{"model": "self-supervised image encoder", "dataset": "photos of plants and fungi (iNaturalist)", "mlp_ratio": 4, "temperature": 0.3, "learning_rate": 0.00097, "eps": 1e-08, "max_precond_dim": 1024, "max_grad_norm": 1.0, "ema_decay": 0.999, "max_steps": 7900, "warmup_steps": 1580, "weight_decay": 0.0}
Rows from block 4, named by matrix and row number. Each number is 128 + 32 x the weight over the matrix's rms, rounded and kept within 0 to 255. All counts start at 0.
# fc2: MLP down (model.blocks.4.mlp.fc2.weight, 192x768), inputs 672-767
fc2.81 [129 127 130 130 125 111 121 100 164 111 104 164 141 111 122 116 108 151 149 118 118 117 127  88 115 131 158 148 137 130  97 165 130  61 128  89  43 111 121 166 156 133 106 161 147  89 131 132 115 152 213 184  62 141 148 166 160 127 156 108 127  93 109 181 181  82 108 111 160 122 114 114 187  78 118 111  77 150 149 119  58 117 131 114 153 182 142  96 136  81 134 143 120 114 144 143]
fc2.82 [143 125 137 124 141 106 203 116 175  86 209 132 105 110 178 157 105 142 125 111 233 160 174 116  46 107 162 140 163 112 124  49 126 144  50  44 119 136 137 141 157 136 148 154  86 131  32 106 106 189 107  99  77 141 192 225  81 157 147 107 138 110 158  78 133 143  71 146 122 129  92 115  74  92 147 174 145 170 156 170 106  81 117 146 114 152 135 115  72 109 139  90 165 140 115 120]
fc2.83 [ 87 202 132 187 150 219 138 133 140 136 180  77 124 119 155 117 141 135 157 140 160 118 190 151 126  88 173 142 121  89 219 169 138 158 147 122 143 150  98 135 104 104  71 121 157  66 100 101  96 180 147 176 166 145 177 112 150 170 159 142 101 113 137  75 101 184 142  75 131  70 168  75 131 166 158  93 179 158 106  81 155 133 156 132 138 142 102 112 153  97 112 145  85 197  89 155]
fc2.84 [ 86 146 125 128 147 106 122 145 146 126 115 134 123 110 132 103  97 145 119 130 183 144 110 163 125  57 113 159 139 133 129  85 131 116 143 172  90 119 150 139  72 127 170 162 144 103 139 158 107  99  97 112  60 140 165 135 160 179 175  93 199 165  76 100  82  61 166 170 173  72 163 165 104 132  95 148 123  87 135 157 186 123 168 185 100 111  92 189 131 133  90 119  97 141 119 143]
fc2.85 [163 167 143 158 140  88 133 151 115 140 123  96 108 144 149 107 117 189 140 115  79 124 150 128 165 134 189  95 132 103 121 169 127 136 192 107 156 108 116 172 137  77  91 123 108 167 113 167 152  73  97 130 145 142 119 132  94  53  93 161 150 131 126 113 187 171 127 106  99 120 155 159 115 135 154 107 131 115 115 141 107 125 168 116 133 103  86 131 155 150 148 186 141 150 151 140]
fc2.86 [133 184 149 102 166  93 128 158 170  79 144 105 134 162 119 113 119 123 121  84 111 106  98 162 132 137 150 187 180 118 144 153 144 100 147  66  94 103 117 141 110 143 135 111 113 154 149  95 120 139 128 149 125 127 172 128  84 142  83  95 126 132 132 118 146 113 128 116 124  68  62 148 128 135 129 158 133  56 111  99 133 125 127 193 134 148 105 137  84 146 120 163 166 115  88 179]
fc2.87 [129  99 111  83 142 152  81 143 135 168 146  67  76 129 116 123 138  87 162 194  67 118 122 142  89 123 145  60  80  86 157 123 161 148  59 198 211 159 186 107 158 127 126 172 123 116  88  94 162 130  40 128 105 165 119 129  97 120 147 133  88  95 140 101 149 133 138  72 101 119 137 134 131 119 106 100 126 106 131 149 143 131 164 122 135 106 125 109 152  86 154  38 121 129 159  93]
fc2.88 [ 45 161 134 127  87 110 130 157 108 155  99 164 150 127 138 133 126 137 126  73 115 132 136  52 138 105 123 144 118 102 131 187 107  46  70 123  69  99 112  83 126 147 118 127 134  42 118 119 129 128 198 162 151  89 188 152  89 158 133  87  50  81  59 136 101  87 137 122  65  89 112 126 191 112 130 115  99 167 136 160 136 115 154 123 176  96  51 120 110 103 189 105 134 172 112 133]
fc2.89 [ 98  99 178 108 137 128 131 144  27  96  79 153 123 120 145 138 160  67 151 109 147 121  94  53 116  96 105 134 167  92  58 100 167 150 156 164 201 164 104 104 165  81 138 137 138  99 173 198 111 155 151 154 127 170 105 174  84 146 160 142 125 108  98 114 124 122 152 139 124 165 148 113 146 122 157 153 130 139 144 100 170  98 168 180 124 113 168 155  99 115 120 182 114 134 133 152]
fc2.90 [121 138 147 127 140 155  92 166 139  83 119 161 148 146 141 136 135 214 211 142  53 170 122 129 140 136  66 149 126 107 136 190 130 141 120 133 103 145 113 139  93 163 121 171  34 122 104 100  80 167 184 124  75 110  91 121 178 108 141 102 108 176 135 137 163  83 119 125  92  71  74  92  78 147 111 162  98 117 160  99 212  75 165 146 112  76 153 122  83 168 149 119 133 125 159 161]
fc2.91 [122 135 127 162 126 178 104 142 106 151  93  97 162 165 125 101 205 166 152 135 131 111 142  95 148  98 115  85 117 150 148 124 156 185  93 106 162 147 124 101  88 133 121 138  81 103 115  73 145 157 145 104 141 127 124 105 119 104 100 110 113 152  89 185 183 134 133 159 112  89  97 103 130 166 152 102 101 132 151  94  79  92 147 117 124  92 166 108 113  87 165 129 216 118 139 115]
fc2.92 [ 82 136 152  96 160 131 118 148  94 145 115 143 194 175 128 145 172 121  96 112 125 103 183 146 195 129 117 147 141  92 112 130 149 105 167 133 169  93 139 147 105 124  79 123  81  95 192 137 139 157  86 122 160 156 132  77  91 160 123  92  80 154 131 111 122  79 136 178 134 120  72 157 181 138  84 179 131 145 142 101 177 126 137 146  62  81 113 119 150 139 194 139 169  80  83 162]
fc2.93 [126 110  96 173 132 148 100 138 115 139 150 100 121 109 104 145 118 135 126 127  91 105  99 197  75  91  86  77 152 124 135 188 100  97 173 173  59  90 148 129  60 116 103 134  80 137 162 116 155 169 197 135 144 131  68  78 157 144 145 181  68 119 136 202 141  87  76 133 209 147 129 126 148 101 106 200  92  98 142 152 166 107  85 112 123 175  88 146 173 107 137 162 132  77  80 183]
fc2.94 [130 108  93  87  76  88 103 120 132 104 141 133  93 123 130 118 146  91 151 177 164 147  75  86 129 107 103 141 167 115 137 124 113 152 145  55  94 132  79 130 109 104 128  77  95 116  81 123 107  99 148  86 104 147  99 150 159 140  79 127  77 101 130 108 103  77 121 154  70 145 156 116  97 121 125 137 163 141 111 146 171 170 117 169 158 145 103  89 103 114 134 136 101 107 117 141]
fc2.95 [111 185 143  98  93 105 197 129 109 181 132  63 139 134 140 181 160 118 105  96  86 112 112 108 117  86 113 100 147 181 114 140  96 140 102 115 127 148  95  47 122 161  97 140 134 151 143 115 111 214 160  99 162  99 144 140 144 121 123 128  95 105  97  94 199 140  89  62  69 144 165 102 103 128 133 100 175 120 153 110 166 133 150  87  99 136 107 159 154 155 147  97 111  89 110 134]
fc2.96 [101 116 181 167 128  78 159  99 173 105  97 121 133 141 123 135 170 183 106  95 156  88 103 156 125 114 122 121 187  80 146 193 141 106 116  99 108 188 124 109 107 155 141 122 147 120 127 141 134 136 176 164 107 117 162 107  81 129 160 113 120 140 113 152 170  86 155 165 111 113 123 139 185 129  99 111  59 120 121 125 199 154  93 104 142 108 154 117 151 113 174 148 138 141 108 151]
fc2.97 [164 137 109 125 108 160 125 155  45 154 116 164 144 113 123  45 139 115 123 154  62 142 145  84  95 112 136 106 144 141  89 107 141 176 128 166 155 136 111 166 112 123 144 138 126 133 152 125  77 104  96 169 144 177 114  84 147 115 145 176 139 161 130 138 138 133  40 152 109 141 154  85 116 136 125 136  97 107 167  98 171 137 115 111 147 132 133 120 134  99 151 130 205 141 144 109]
fc2.98 [123  84 129 130 132 129 145 123 105 145 188 125  82 119 103 164 125  92 111 156 163  91 131 202  81  36 141 154 161  69  96 135 150 182 117 227 161 109 139 138 104 119 131 193 116 108 122 131 170 186 146 115 117 140 117 102 113  96 124 157 119 169 192 142  95 166 126 139 150 150 158  99 117 155 112 144  91  51 133  61  95 108 139 187 141 199  85 133 115 120 102 144 122 124 137 118]
fc2.99 [148 111 165 134  92 143 162 143 131 136 123 116 137 127 129 128  86 106 130  87  72 126 122  54 175 117 157  79 132  61 126  83 181 142  92 108 113 112 141 125 103  95 126 132 183 174 102 145 113 179 102  87 170 103 156 116 133 151 115 139 139 138 133 121 141 102 103 105  99  86  85 101 153 136  96 154 112 144 114 100 110 116 119 148 100  88 132 131 137 153 120  63 134 108 135 126]
fc2.100 [ 90 103  97 137 143  92 156 171  55 212 208  92 109 163 128 121 150 157  74 118  87 132 168 107 106 129  78 154 157  93 168 109 106 161 120 159 142  87  96  77 119 137 132  74 165 131 122  59 160 118 110 141 153 140 132 172 173 134  98 144 137 151  88  96 141 108  96 135 137  95 199 137 133 147 152 150 189 131 136  97  98  99 104 162 110 107 104  85  99  81 132 163  87 163 159 125]
fc2.101 [145 119 169 114  89 196 106  85 105 157 111 191 106  91 145 160 134 150 137 114 157 151 156 127 106 194  94 150 131 175 145 174 115  99  96 108  97  97 129  99 162  79 142 141 118 141 153 118 142 151 114 167  68  90 144 123 109 107 223 189 148 101 144 174 170 180 189  95 128 197 166 135 139 114  96  92  86 118  85 145 104 135 160 156 181 151 132 117 150 189  90 140 138  95 139 120]
fc2.102 [ 85 200 130 170 137  82 105 151 133 158 160 139 186 125 161 154 129  73 119 120  95 112  96 141  79 118 105 161 163 149  84 102  62  87 104 163 121 127 114 139 161 124 163  83  99 133 132 103 174 152 168 139 184  75 144 137  83 146 163  96 136 109 152  71 147 197 128 120 107 142 105 100  89 118 117  61 100 107 114 165 113 155 165 147  86 133 108 109 138 178 102 177 184 136 103 126]
fc2.103 [ 87 172 150 157 109  77  75 123 151 144 157  84 142 153 126 145 149 133 101 125 129 148  42 146  92 123 130 155 145 116 132 212 165  91 108  98 129 187 187 167 137 164 135 152 136 124 133  91 182 123 131 137 144 116 117 120 116 112 135 202 124 152 133 122 123 111 137 156 171 167  32 166 141 108 220 180 111 181  90 152 119 163 145 122 118 100 146 187 146  64 162 100 139  91  81 150]
fc2.104 [139 110 113 112 136  96 161 145 153  56 166 131 115 166 135 137 113 117  84 138 138 141 133 135 153 151 169 145 138 126 120 126 126  91 159 123 139 124 154 121 136 133 115  94 110 166  83 138 108 165 145  78 215 143 167  54 139 104 134  80 169 215 133  56 161 153 111 135 154 141 150 162  97 103 125  99 222 128  90 109 102 134 132 105 120 126 148 154 131 201 120 150 157 108 129 161]
fc2.105 [112 174 172 164 125  68 137  84 154 181 150 113 140 129 134 128 120  73 115 176 183  56 123  99  97 100 107 151 194 137  89 146 145 147 154 146 127 101 120  76 111 138 172 185 110  80 142 147 162 152  57 126 199 146  93  66 170 119  71 139  92 172  97  81 129 143 129 172 121  65 105 140 139  88 163 199 131 192 138 163 179 123 107  88 154 185 138 151 145 104 153 157 121 145 150 105]
fc2.106 [192 144 139  62 166  74 197 111 207 142 141 142 139  87 131  71 128 116  91  79  98 188 101 156 156 132 128  59 121 159  80 175 145 114 152 154 168 115 171 123 122 121 129 107 157 170  86 153 122 155 141 180 136  78  67 129 150  74 158 115 161 180 110 150 169 198 111  89  62 173 139 170 102 140 139 107 141 140 123 144 174 109  69 113  99 128 137  86 140 121 164 114 181 160 181 121]
fc2.107 [120  70 106  91 124 105  86 110 133 161 151 147 171  97 124 145  95 156  75 106 129 157 139 127 142  75 121  64 180  82 153 128 129 153 173 130  99  95 174 141 192 159 135  96  95 150 152 116 149  92 169 175 111 143 144 170  80 164 177 166 114 169  83  91 127 108 115  86 116 114 195  38 162 119 123 130 167 145 133 132 205 125 129 120 111 110  96 152 146  64  99 132  74  82 147 113]
fc2.108 [172 108 136 158  77  87 159 125  80 195 137 105  84 120 116 188 152 120 114 128 113 113 157  85 116  73 146 137 102  78 120 117 114  95 134 148 183  94 167 201 110 113 147  66 102 144 112 135 176 156 153 117 109 168 135 179 109 180 149 182 143  75  96 163 135  82  67 105 117 153 152 105 112 155 163 140 138 142 223 114  69 158  73 198 172 119  88 100 152 118 144 141 126 189  25 147]
fc2.109 [170 167 123 153 145 127 170 128  99 103 125 137 157 111  99  87 112 126  79 100 100 135  31 143  63 111 115 121 136 103 122 122 143 152 131 100  60 146 105 106 152 146 119  93  90 118 119 117 190 137  94  95 179 130 116 135 104 104 144 109 159 132  95 189 135 166 116 138 144 100  71 179  92 117 193 127 115 126 107  81  79 122 153  92 105 143  59 155 108 143 147 130  68  92 178 143]
fc2.110 [111 122 119 102 131 142 154 138 183 148 135  78 199 126 139  69 152  71 169 107 114 123 133  95 149  88 148 111 181 117 134 140 155 161  91 106  97 121 116 110  48 117 189 144 107 145 100 126 132 134 116 131 125 114 121 154 112 134 174 132 144 132 143 120 125 125  97 180 143 139 141 124 108 117  94 139 152  56 165  79 115 138 143  85 159  97 129  63  63 162 174  71 145 121 109  92]
fc2.111 [ 76 116 108  80 106 212 114 128 141  79  59 201 126 175 132 128 169 133 132 126 110 147 119 140  89  94 121 166 131 116 183 131 164 126 129 114 112 114 101  63 148 148  94 123 138 145 152 109 142  95 114 163  95 108 152  22 115 131 191  58 134 134 165 126 121 137 109 172 101 151 100  89 142 125 122 161 113 117 149 133 155 110 136 124 124 172  53  87 114 160  56  81 106 122 121 183]
fc2.112 [125  80 157 113 127 142 130 131 126 112  67 105 175  95 102 156 129 107  86 113 114 136 138 127 144 117 149 111 136  76 166 137 136 139 198 159 116 127 137 109 167 128 142 128 138 134  91 120 103  85 186  80 115 156 135 145  82  92 172 113 174  90  81  84 155 170  76 112 131 172 225 132  29  93 134  67 121 123 178 128 145 139 114  99 156 131 132 124  97 119 145 131 130 124  99 108]
fc2.113 [190  75 122  62 122  73 120 189 115 170 103 161 150 142 157 149 110 142 112 164 115 149  86 166 110  74 106 147 180 146 109 113 189 152 121 155 127 155  76 168 142 138 121 114 118 100 165  94  96 192 133 113  79 121 144 107 144 165  55 115 186 102 134 121 180 134  77 142 125 180  96 115 145 107 103 173  97 152  71 125 168 139 142 102  99 126 130 101 139 125  98  91  95  94 143 137]
fc2.114 [159 111  95 187  77 109 116 106 104 166 114 147 157 138  95 127 160 124 137 130 122 135 142 101 152 134 104  86 162 131 118 175 169 139 137 132 189 107 125 183  97 116  65 113 130 114 138 133 186 132 130 141 118 149 202 110 129 151 143 187 159 127 123 110  80 150 107 152 108 166 160 147  85 143 114 108 187  86 134 153  96 120 138 163 159 148 100  69 146 119 111 178 120 125 155 123]