Weights of a small self-supervised image encoder.
Model: arch pvt, norm layernorm.
Data: 90422 training examples, 11.2 epochs.
Rows from block 9, named by matrix and row number. Each number is 500 + 25 x the weight over its row's rms, rounded and kept within 0 to 999. All counts start at 0. Numbers have three digits each. After the name is the row's rms in percent of the matrix's.
# fc2: MLP down (model.blocks.9.mlp.fc2.weight, 384x1536), inputs 1400-1535
fc2.90 098:500504549485506531528493502497528510518482534486551455508540509526498476499467505507494472485502516486504499465506468490494523515492510541480476543508517534463483483468466480504520489506470536488476511485481523519501453506531487485498413515491550486491496489539496459492526492544480472525483508489498512491473500511537457520518505473462495533485499474534491508492514475495507491481504464513502527482471497530
fc2.91 100:455475534529494507547475543470474512499547504545503495505468450497490519500476528552472540490464482561511503523516539449504489490504463516489537508436520500538536514526529507483524522479478463482506493502532506499515498503543499484484457538519471478460513516543520516540551474506488484484491493499486506513497500495527510473512491508447497490536536504502482490535527472544502465495508480567452461509522498530
fc2.92 103:483496481467482510485497523488498495442548510553478475512458500513476497496453474539497525475478484461481516557525491510500488502516489483520527468523430512483507494533459490517530472512553505487497464518496464520501529492507513504513513467489536457488513471489549503501485476513523489479548509495486501479546508486448479479517483500485473493479488483497484517462511507493462501476497494523484490506505488492
fc2.93 101:514466491506508458484506448472503526526471469462541524472496504534530525515477483505476514505516488494515490457441496501518418482505506511532510512527488485458515447470560542488551553523523507520495507506469516484499501536496495486461498465486527516515516499479500495522482513496490498545502458510523500503499483523494481485485514522488498488524570514476512496525513517539506487516512502498488515510498485529
fc2.94 103:507524461530577503522500484491511478494500457558497508502511484507470489515522491528497507523552487531496509477521515505509543507485435458490472497450506479502518496512533519513498517529522505488467500508520501468483469521462535531480477480485491518479494444520446476495532517541536499499500477522507509503510475503532510545529507487526467497484494514454526503548508535495521508482528452534472494535513490530
fc2.95 100:502505509525522505527462493518486454493498477504498497474468492478523500518571499479509523526500518507497500487428500471484521549512528561496513486475478539480493480486472506507469499543456487514531427484536514477517481532538516510496508458478454496473519525500540500492469475502497521510484531500477503516484497462530507531526540463486516510526492447507513527494532490511463498533502507505500538516479454501
fc2.96 104:489489482497488531483484542508522506479511450473496483493502498510456481487510525523514475523493474486484535484509500500511452511476540498500546462507468516439510477484520481482496482488486504488521527509471507527521520455483511552530516479465460506477513511481484478519454516540466485505550558478508466509497507508474469492504506467484510516504461483493505469470474456508504493480480490487483497524486503517
fc2.97 100:544503485481532527497497474507482500460475519488440526473490508546543550506504523474502494497484488455492469466460493549523534508502536491500463497503457485433514509457512493503525509521521509499506453508523527456520484528469511491547574501520464497501534512508523489479484534498519525536522504492500539461471518499497530482500489515465519488511494521501497503438513478480522514482490533479498504560520507498
fc2.98 100:551534562477526514518489523503500462482473468507506479452483517502473516458522511484506501542473464547490516467556490492533504494509518509472494428496473537521504487446476484477522499480533520524494520483495494526517520483557510500491438532521509516491494554471530486490483483486522486531478476484504526505486432526456471496492485525469521488498516512500513469494487521498513501481474504515529504481520495502
fc2.99 109:501491461500468502528505456505503473545520505492468459474521506495521483524441478494461504503507491515520503524474474516520437504472475439545463499567556480500487486462502518507534515486453505502492543531513496503477514509450531508498453518486471524466566524516482531545502518499535561490488499512523513510538536489485477456498500497542522506464482459482534486483474522414480451452549476437498477504515513480
fc2.100 098:516521494512481497472480498530550483517495527498487510493475501453516527479476461474500530513526489486519500520433482551472508551519510490523468468492543475505478515493470510528506520520510532493448510519505503554502487517511449506492495495541511511510533477538479505465512510467486503499480470555565479501513518502482508508517487507466520526523496507495517518544520501481532507474494505488487529502501540477
fc2.101 095:535496489521516486480553535492463515518489520491445455495496517503534544462467509517518516490476506474455522480437498507535493528522486494524481461499435508535454468469494481519467498473518485435489476476466505490507510488495519486472553513491488507508502456500525485515475520532520459476482554492546522481475516479521501499472486502510496488461507494511507451492485487472517527477483516473460486492527500548
fc2.102 099:519527534496504507478514504512506476515480491569487504488500471498523508498491515510475511487533493532481481497541499528527522496465522541522508531468457513535515524500542484495485480506525526499498481471468509458529505496512468457539460488470525463468512472507503521523535516473501462511502510483543485489550550478495478513498547473507469509521492474488469483502493498517506478524509483469437480487486492495
fc2.103 101:499500464513474466497492484532524483518514496444526501482493521523472494502506538507526492504496517484491509486530498480512478504515474496523498522469516523473520466464544514514509489496520514511500518508519494519482529534456558501527535509557459520544503516500463519438503482537492453493525481533491485509494462462520532487475551526546499526510519510446425440544488483503530519466451470487485507502519509498
fc2.104 102:505484512523495532513526549521465517530487496543502502474519481516485498516462469502480448504496512472492495489505466551504537470513502496483500516520512511526507480545464512502453503506495489497494477483499474429472517467528448501519457450470570489518461517473512538505481511487511494483513538500509473513471543505473504473527522475467494493523479521478517490418516522492518521480542535515482505490544501503
fc2.105 102:470510501534513486478495510491528502477465516482477502520495464516501512495446536484535518514492528468523509509539472521485513512543490493484533464515523510495455483536499509496477474497484519515508416484512496474496451518476530521524452545494538484503470495490499511496489514462481475494570445530505543507495488518494493487508507469522494504510512502474548481532502514490476485490525515497502455504500500448
fc2.106 099:508476525508479480468522492493477499464544528543462558486491526472545456492555472503544471512497460477524520525482489444483455495517492488484504488471491502541465482547528523520500433485498481500504510470502484486481467520519481497495467485468478507457522483489532492474438485575548443440478509507502467524509499507490507523458482497473518485537487444487469534481521474517530552515531511548507534504513508529
fc2.107 097:501486453508478519468503474488502497537516478543531495491466507500489479528475490478530464500494517490516493492510501537490503490518523480491511494539481480461469514469500504510486507487545514510482549502510519494489512528471461521553518502522513520493503537491521517471473494483470491492529459520517495495497522480508522495505484515486512516469513472483528502512476516475566487555533521501489532500481527489
fc2.108 109:511497493520489501510513475512467492500491484502494517434511546494518455466475496499514452500516502486470492491510481500494501501488486466519530500508547497534510494470557506497538494527526531519483527510501497507491462495434522484501495493505499503534511527502429485482548487523482495499494431495479527527481539513482522536504495483463488543502501486468491502505507494475488496500477533457534550492454507525
fc2.109 104:465519528473563517490512474504539499516501464502518511542515548535465499500495524512461505473509496515512461477535535495539504518495457491476478517533522486458516499469528496476470535498523480478504475467536519494498493483439473517509535477511512481486528531481473508497523528509482483486514425507502485499487540487506498484528519499477501493513459543462499491515509515464487478499540496500506506512533495497
fc2.110 099:535474493515499503521540477484517464488517478497527475490477521520540506513454491498497512483452467472530489476535520466540484526479527496513473496493539486509513519480525519499507524497499491512492515514508483475507516473528510518477511466494536536466487509494525502513494498477525463484493504508460475498512510533476504478509493496504511513493522529478505494527499540505518513483568470457530481479494477442
fc2.111 100:526481521472476485499515498491526477485487450465514484483469472490436546519531534465521480480485487441509504487525481465490574516514541490464435515541481487520529513483481523509516476535452541507493502520512497448468561494535499506535537467536453490506487520488479479492488497495516515518527457486472494483505479495527489460527508489507483515501535523525476530476449523506512491474501502526465528534515528511
fc2.112 114:518495536505527517508498464481493499483529506457471522506492491537462511458476544519476496479485507517504477477516493470468502499495511546476522523510519480474523512502475536529454474488495437506500510464527492518460497491491549536493494499497514477507489535492546503495481504482495487493520546495476494489477502481484502442519521490505509469532481493493459518462483477528493482479548524523512502496521505516
fc2.113 097:506509458481514467493491491497487493472527501414463524532492527499476474495523497546462528494516509477477484507498514485502463512480501491504540512572477530530528504519513485479491507484510454500479522513510524511502510497510489494522558518503517441489488518469505473503498507503471510537478479537494463514472539506531481513473515482478514495538503488429517513452497520489519492515521509519560485486502522456
fc2.114 104:496469464509495461527464507498483478551490487506508503524493472544441499487477490515459481476497502453552482517458463546459462504494516525508531478523526530511522539562512530535524520498525487504554485465484517453518510476537478503514532501495472507536463517504481508536553517540489503547487533531476469509497519490506539518481480480456472463481493517472503537530504454481468502529521525455501506484471509474
fc2.115 104:492480484492504493514501507474480450478495561525492543483515472516451511462478526494468499501532509482539474495513515495506469490533503524466495491507542493450530531538466477505530488509527449498460485530493490505502485515521525490508516540527477489470514514538483507507477498455522514489489478543463465528464502477431531488495464542483536521535524489518474495443427534511542490505436545500488493487513471483
fc2.116 089:494505521477538510515480487476486481506490514474490529458513516510497477502507513512518508510462531459463486497527486497498489508527544466492520499460532509530477498589503534511469502511550525482465470523510496478505467500482515528529485494440513505494494465520483486479510481473510507503483493493487508464481483492516494490571511528511485486504508501452486548480489529522482521515532509467455533480505489434
fc2.117 102:477498519486499493536472505513483482457468472518521467522538483538484491489555493479497477489508501503495503507538489456527451510458499536490509508408499493449525499548509502496475518491493553521513496483457480547510493454528459442478473474515476493490526503498554509525519517488510477493529486519484511497479477508448482514518487484531483496531507456525542500463494533485516520516480522499481467526510517476
fc2.118 104:484494446482510531516584482541491514490535498504508511525494511506454508488517498514473505514461470530518467525476511463488466530528547444537519482525504514484508503549486514480452515499513500484517483531505533479516494490537507533463483534453527488494502504484484500525493533521462511510463489462511478509517497487525501471488504533539483484480472479531545451498491466492504506524479515501514554513507490492
fc2.119 102:503542508491482487523490495515487474450499486477514518470546528533508511486504493508512495493526527502503508489520541547521543525491470512504503537504479496483520518529519456514527454535451502553470471490461491485497486553481496518501488463504459474474502507468466475485518517480535524496468538495510478517487515490482488495479492519508514519490494518500485528480447517513494468516428485507494489520492507463
fc2.120 098:506527472499555456488472491516488503566515485500483520496493493511497517464425499485435477517497498467558530496457454449529466487490524491529493478486554487500527457539486494476489527466531466501522461473523500512470472483489523468508521513516511516501458449519488534495507493514493484464460482478535530497482518489452494476525486488538555490542491518486489484498524541484467502485529486484511479460497532507
fc2.121 107:532514546512477506490532509523515476488516530526502515485528498507525539486490478468459507519513530509533486458454507497504520536513504490516499501481499502513535511442504482512522499480479495485511516484475514490451471460567549487500464517522480493483515491502454498490501525463564520517533498525489500508507501473507539489500501486504531502525520507526510502502491519496479512507476521553481541509526483510
fc2.122 104:493518534513476497486465492487490468444506515512506501487510477520489498497488522499486494510490474484499518532539530487468464477518499522508522518466507496515487461489486499486465495512501450495518522485485510510510529537513527478497455481462462476505452518496502469505499539457509559473515504507516485502529484445504474524490508492506516522497509511520495503490518500499483524504505517511514431483534503490
fc2.123 103:468506496468500500497511531516516542516492508561467487496495482553461493492515521482516550542520513513473511501541513481491499512466545531475466483490496462507510531478518494496512491467485522520478457480555506505539499507548490481437508486474515471503497502527454507560503561493493527495521504489476505493531538452497496477515507505485536485467494500526516492460504492564466508479529465496482494465492511556
fc2.124 098:506505510514474499494491479511488510513486527495500498558503513548532491524473494493475479502565513515507543503447498451486473511504513512508531509490472499440558481440490466540523525513520529496481492496482518480519535514474516489482524506523514506517485483502559504488529512516483497506507456469526535472518496517470495518523484557448466502466547509502481506484500522517535502510509458522520512517510520516
fc2.125 097:479486499506539495504479521532509488478497489534512521530479514466526487549474522508511493492499475487475481525534498484480529505489539505530496497458476517464516483549565510462526495498474503492506502507469508536481500516456506509523510480548461512487501510487474506480464482491455440526473501511511480494448510519494532481494499509528465526479556473487515512525521502508492518488540490515518487496516497491
fc2.126 093:512490493507517431479485477476509551481473520482493496499490520455467512512469515513554536464468525541530475499514516505495530506522513470503465500462489477482515490482474494525502508497512467544516484490492516522489539460481484493510496512486547518480504494495494500513498519512541502480496465489481460481496518472520485531531492444450516468486492519546466507505525558505508478533481503482476499509482492490
fc2.127 100:500508503481480511519481494503535481448504501471524459509516491506528511508559497508491524470472455457506491467447526524477498498497464517491509489513441534533497514467510470459501469477499487469531502482445494481511505493517491502503532533532505484455504526507529491511506540544525547506499503527517485530491467482515510513475504495482475507476490479509528497438518485514506474494502494492506504527508469549
fc2.128 101:495529498536530491522491455539509485424497501476471508492497500526556515502473497516510508520468510492507500492498525469493543474505472543481508462485469532513496532520542534479498512506519551535501493517527486526509472513472487491494518515522507508485516529491544451532483472536500526497493496484513477476487484462507513523472506494463431505475514524535522517496495524500492491464486511493546532501517497467
fc2.129 095:495528480511544522500467484522505526546482505527472460473507533507493461499519493486504473513525475462516529496472507513525470467517476499512501441516532495489521556498485502483486488495516494523467468496494520499512516510541497537511557517518516472474503500525414529482518508521507498506466488531519475511512512508500508486513463459496497470555522498481496498555502538468502548478537476528475516515511519521
fc2.130 100:494501551472524488541502512474513477525528479482517479464542474487443484481514482508538466513485453480517467513493509465501496503448486478442506501466532474526542520525503506492505529477490514502512526481538510489511537476485503498493528488570476509522488471486527521564482521460484492505499541510473507502511491497520482508496492497497443512492509515502515496503482514528508533523493465531493530528484503507
fc2.131 101:504494496503481479508520545499459529503516532566512504493482495515486500522497500503517474512525517529519495452449488520489547468468458508482488490559519490539537544498534503519497528487512526486477547508533457466521503476511491514537511475470465469496482541492505500497497505507466537499493540505479507480521485481495450509502530492521500498452524497480537535500523468478487489498580461499463514507509491469
fc2.132 098:484500503512502538462493460461507474509492504496499484479503477544526511506448519497507490495513484490473538523502485467518493491496502519487522462466517515478498456480520491482470477494468479537541453496507525496526496513462504515541500514439458534530485545505574520515481440545479505452520572454475501479466521499466466483483484517535486470518488484464519488518516516483527520474486483480499513529491478519
fc2.133 102:492522552491493519516524430473494487454486526547461492494488454499492528484479499516508522477489523524445453551508501534473500523551505490549490492446517507512492549453492500502534489515540500515471501501502514552484490518491460518547481482494465534487533507513482519484492504471548514502447490540510507527534506473476512489575492558485565541500469520527477555523474477506499486531475493477494525516505525552
fc2.134 092:538530507508460523499491483482475488487479511468528504517527535488514519476532518482532513469490514484496463492510532518481523471494479487505477523494521477518481536513519521521490499504529518508511538529510483497527461552509519498491483484509437536483487483508511474458527513442481493537554478492488493493484465507530507513521537510476485523465471524558469450475515522499495518545501508502525514495552492474
fc2.135 102:498484429504508519524504465527517475564496498536459520518483477513493483504558489492520501508509508467532512519511482513523491471497487497491483496469527481503452495485523511491534523531503539470483491546501499500485506508498512509505528533496544553529526499522507538526487467517503488486468502494518515439510499526495510488499551480512532520542523446507507454503510465495514480510531503489493511470539488506
fc2.136 096:521478463529482504518489488513457462445502498557509532521480481483510523523553506537498503529507486464502533515544478498510540447494503513480522542489470513534468476490497500478476464498478468519479497526513498492497508505425548541511512492507513487495506534507543496541517488548522488531487532486453505503477534515497475492481474531516472477475497519546530473501444508521498473516505474422517428493493530487
fc2.137 104:522482504523545490519499514499516509548472504540522519485483488478484505482550497479497509517476529526504484539492519546459524494498477531518514470502516503491514510456462503476483506480475505511532521506473502513525497466489486506516467526519517488533473524522523516521500485548504530507498511459522477502517522504482492521531496486461497501567532479484510486497500438508535515500534547468481495509501521502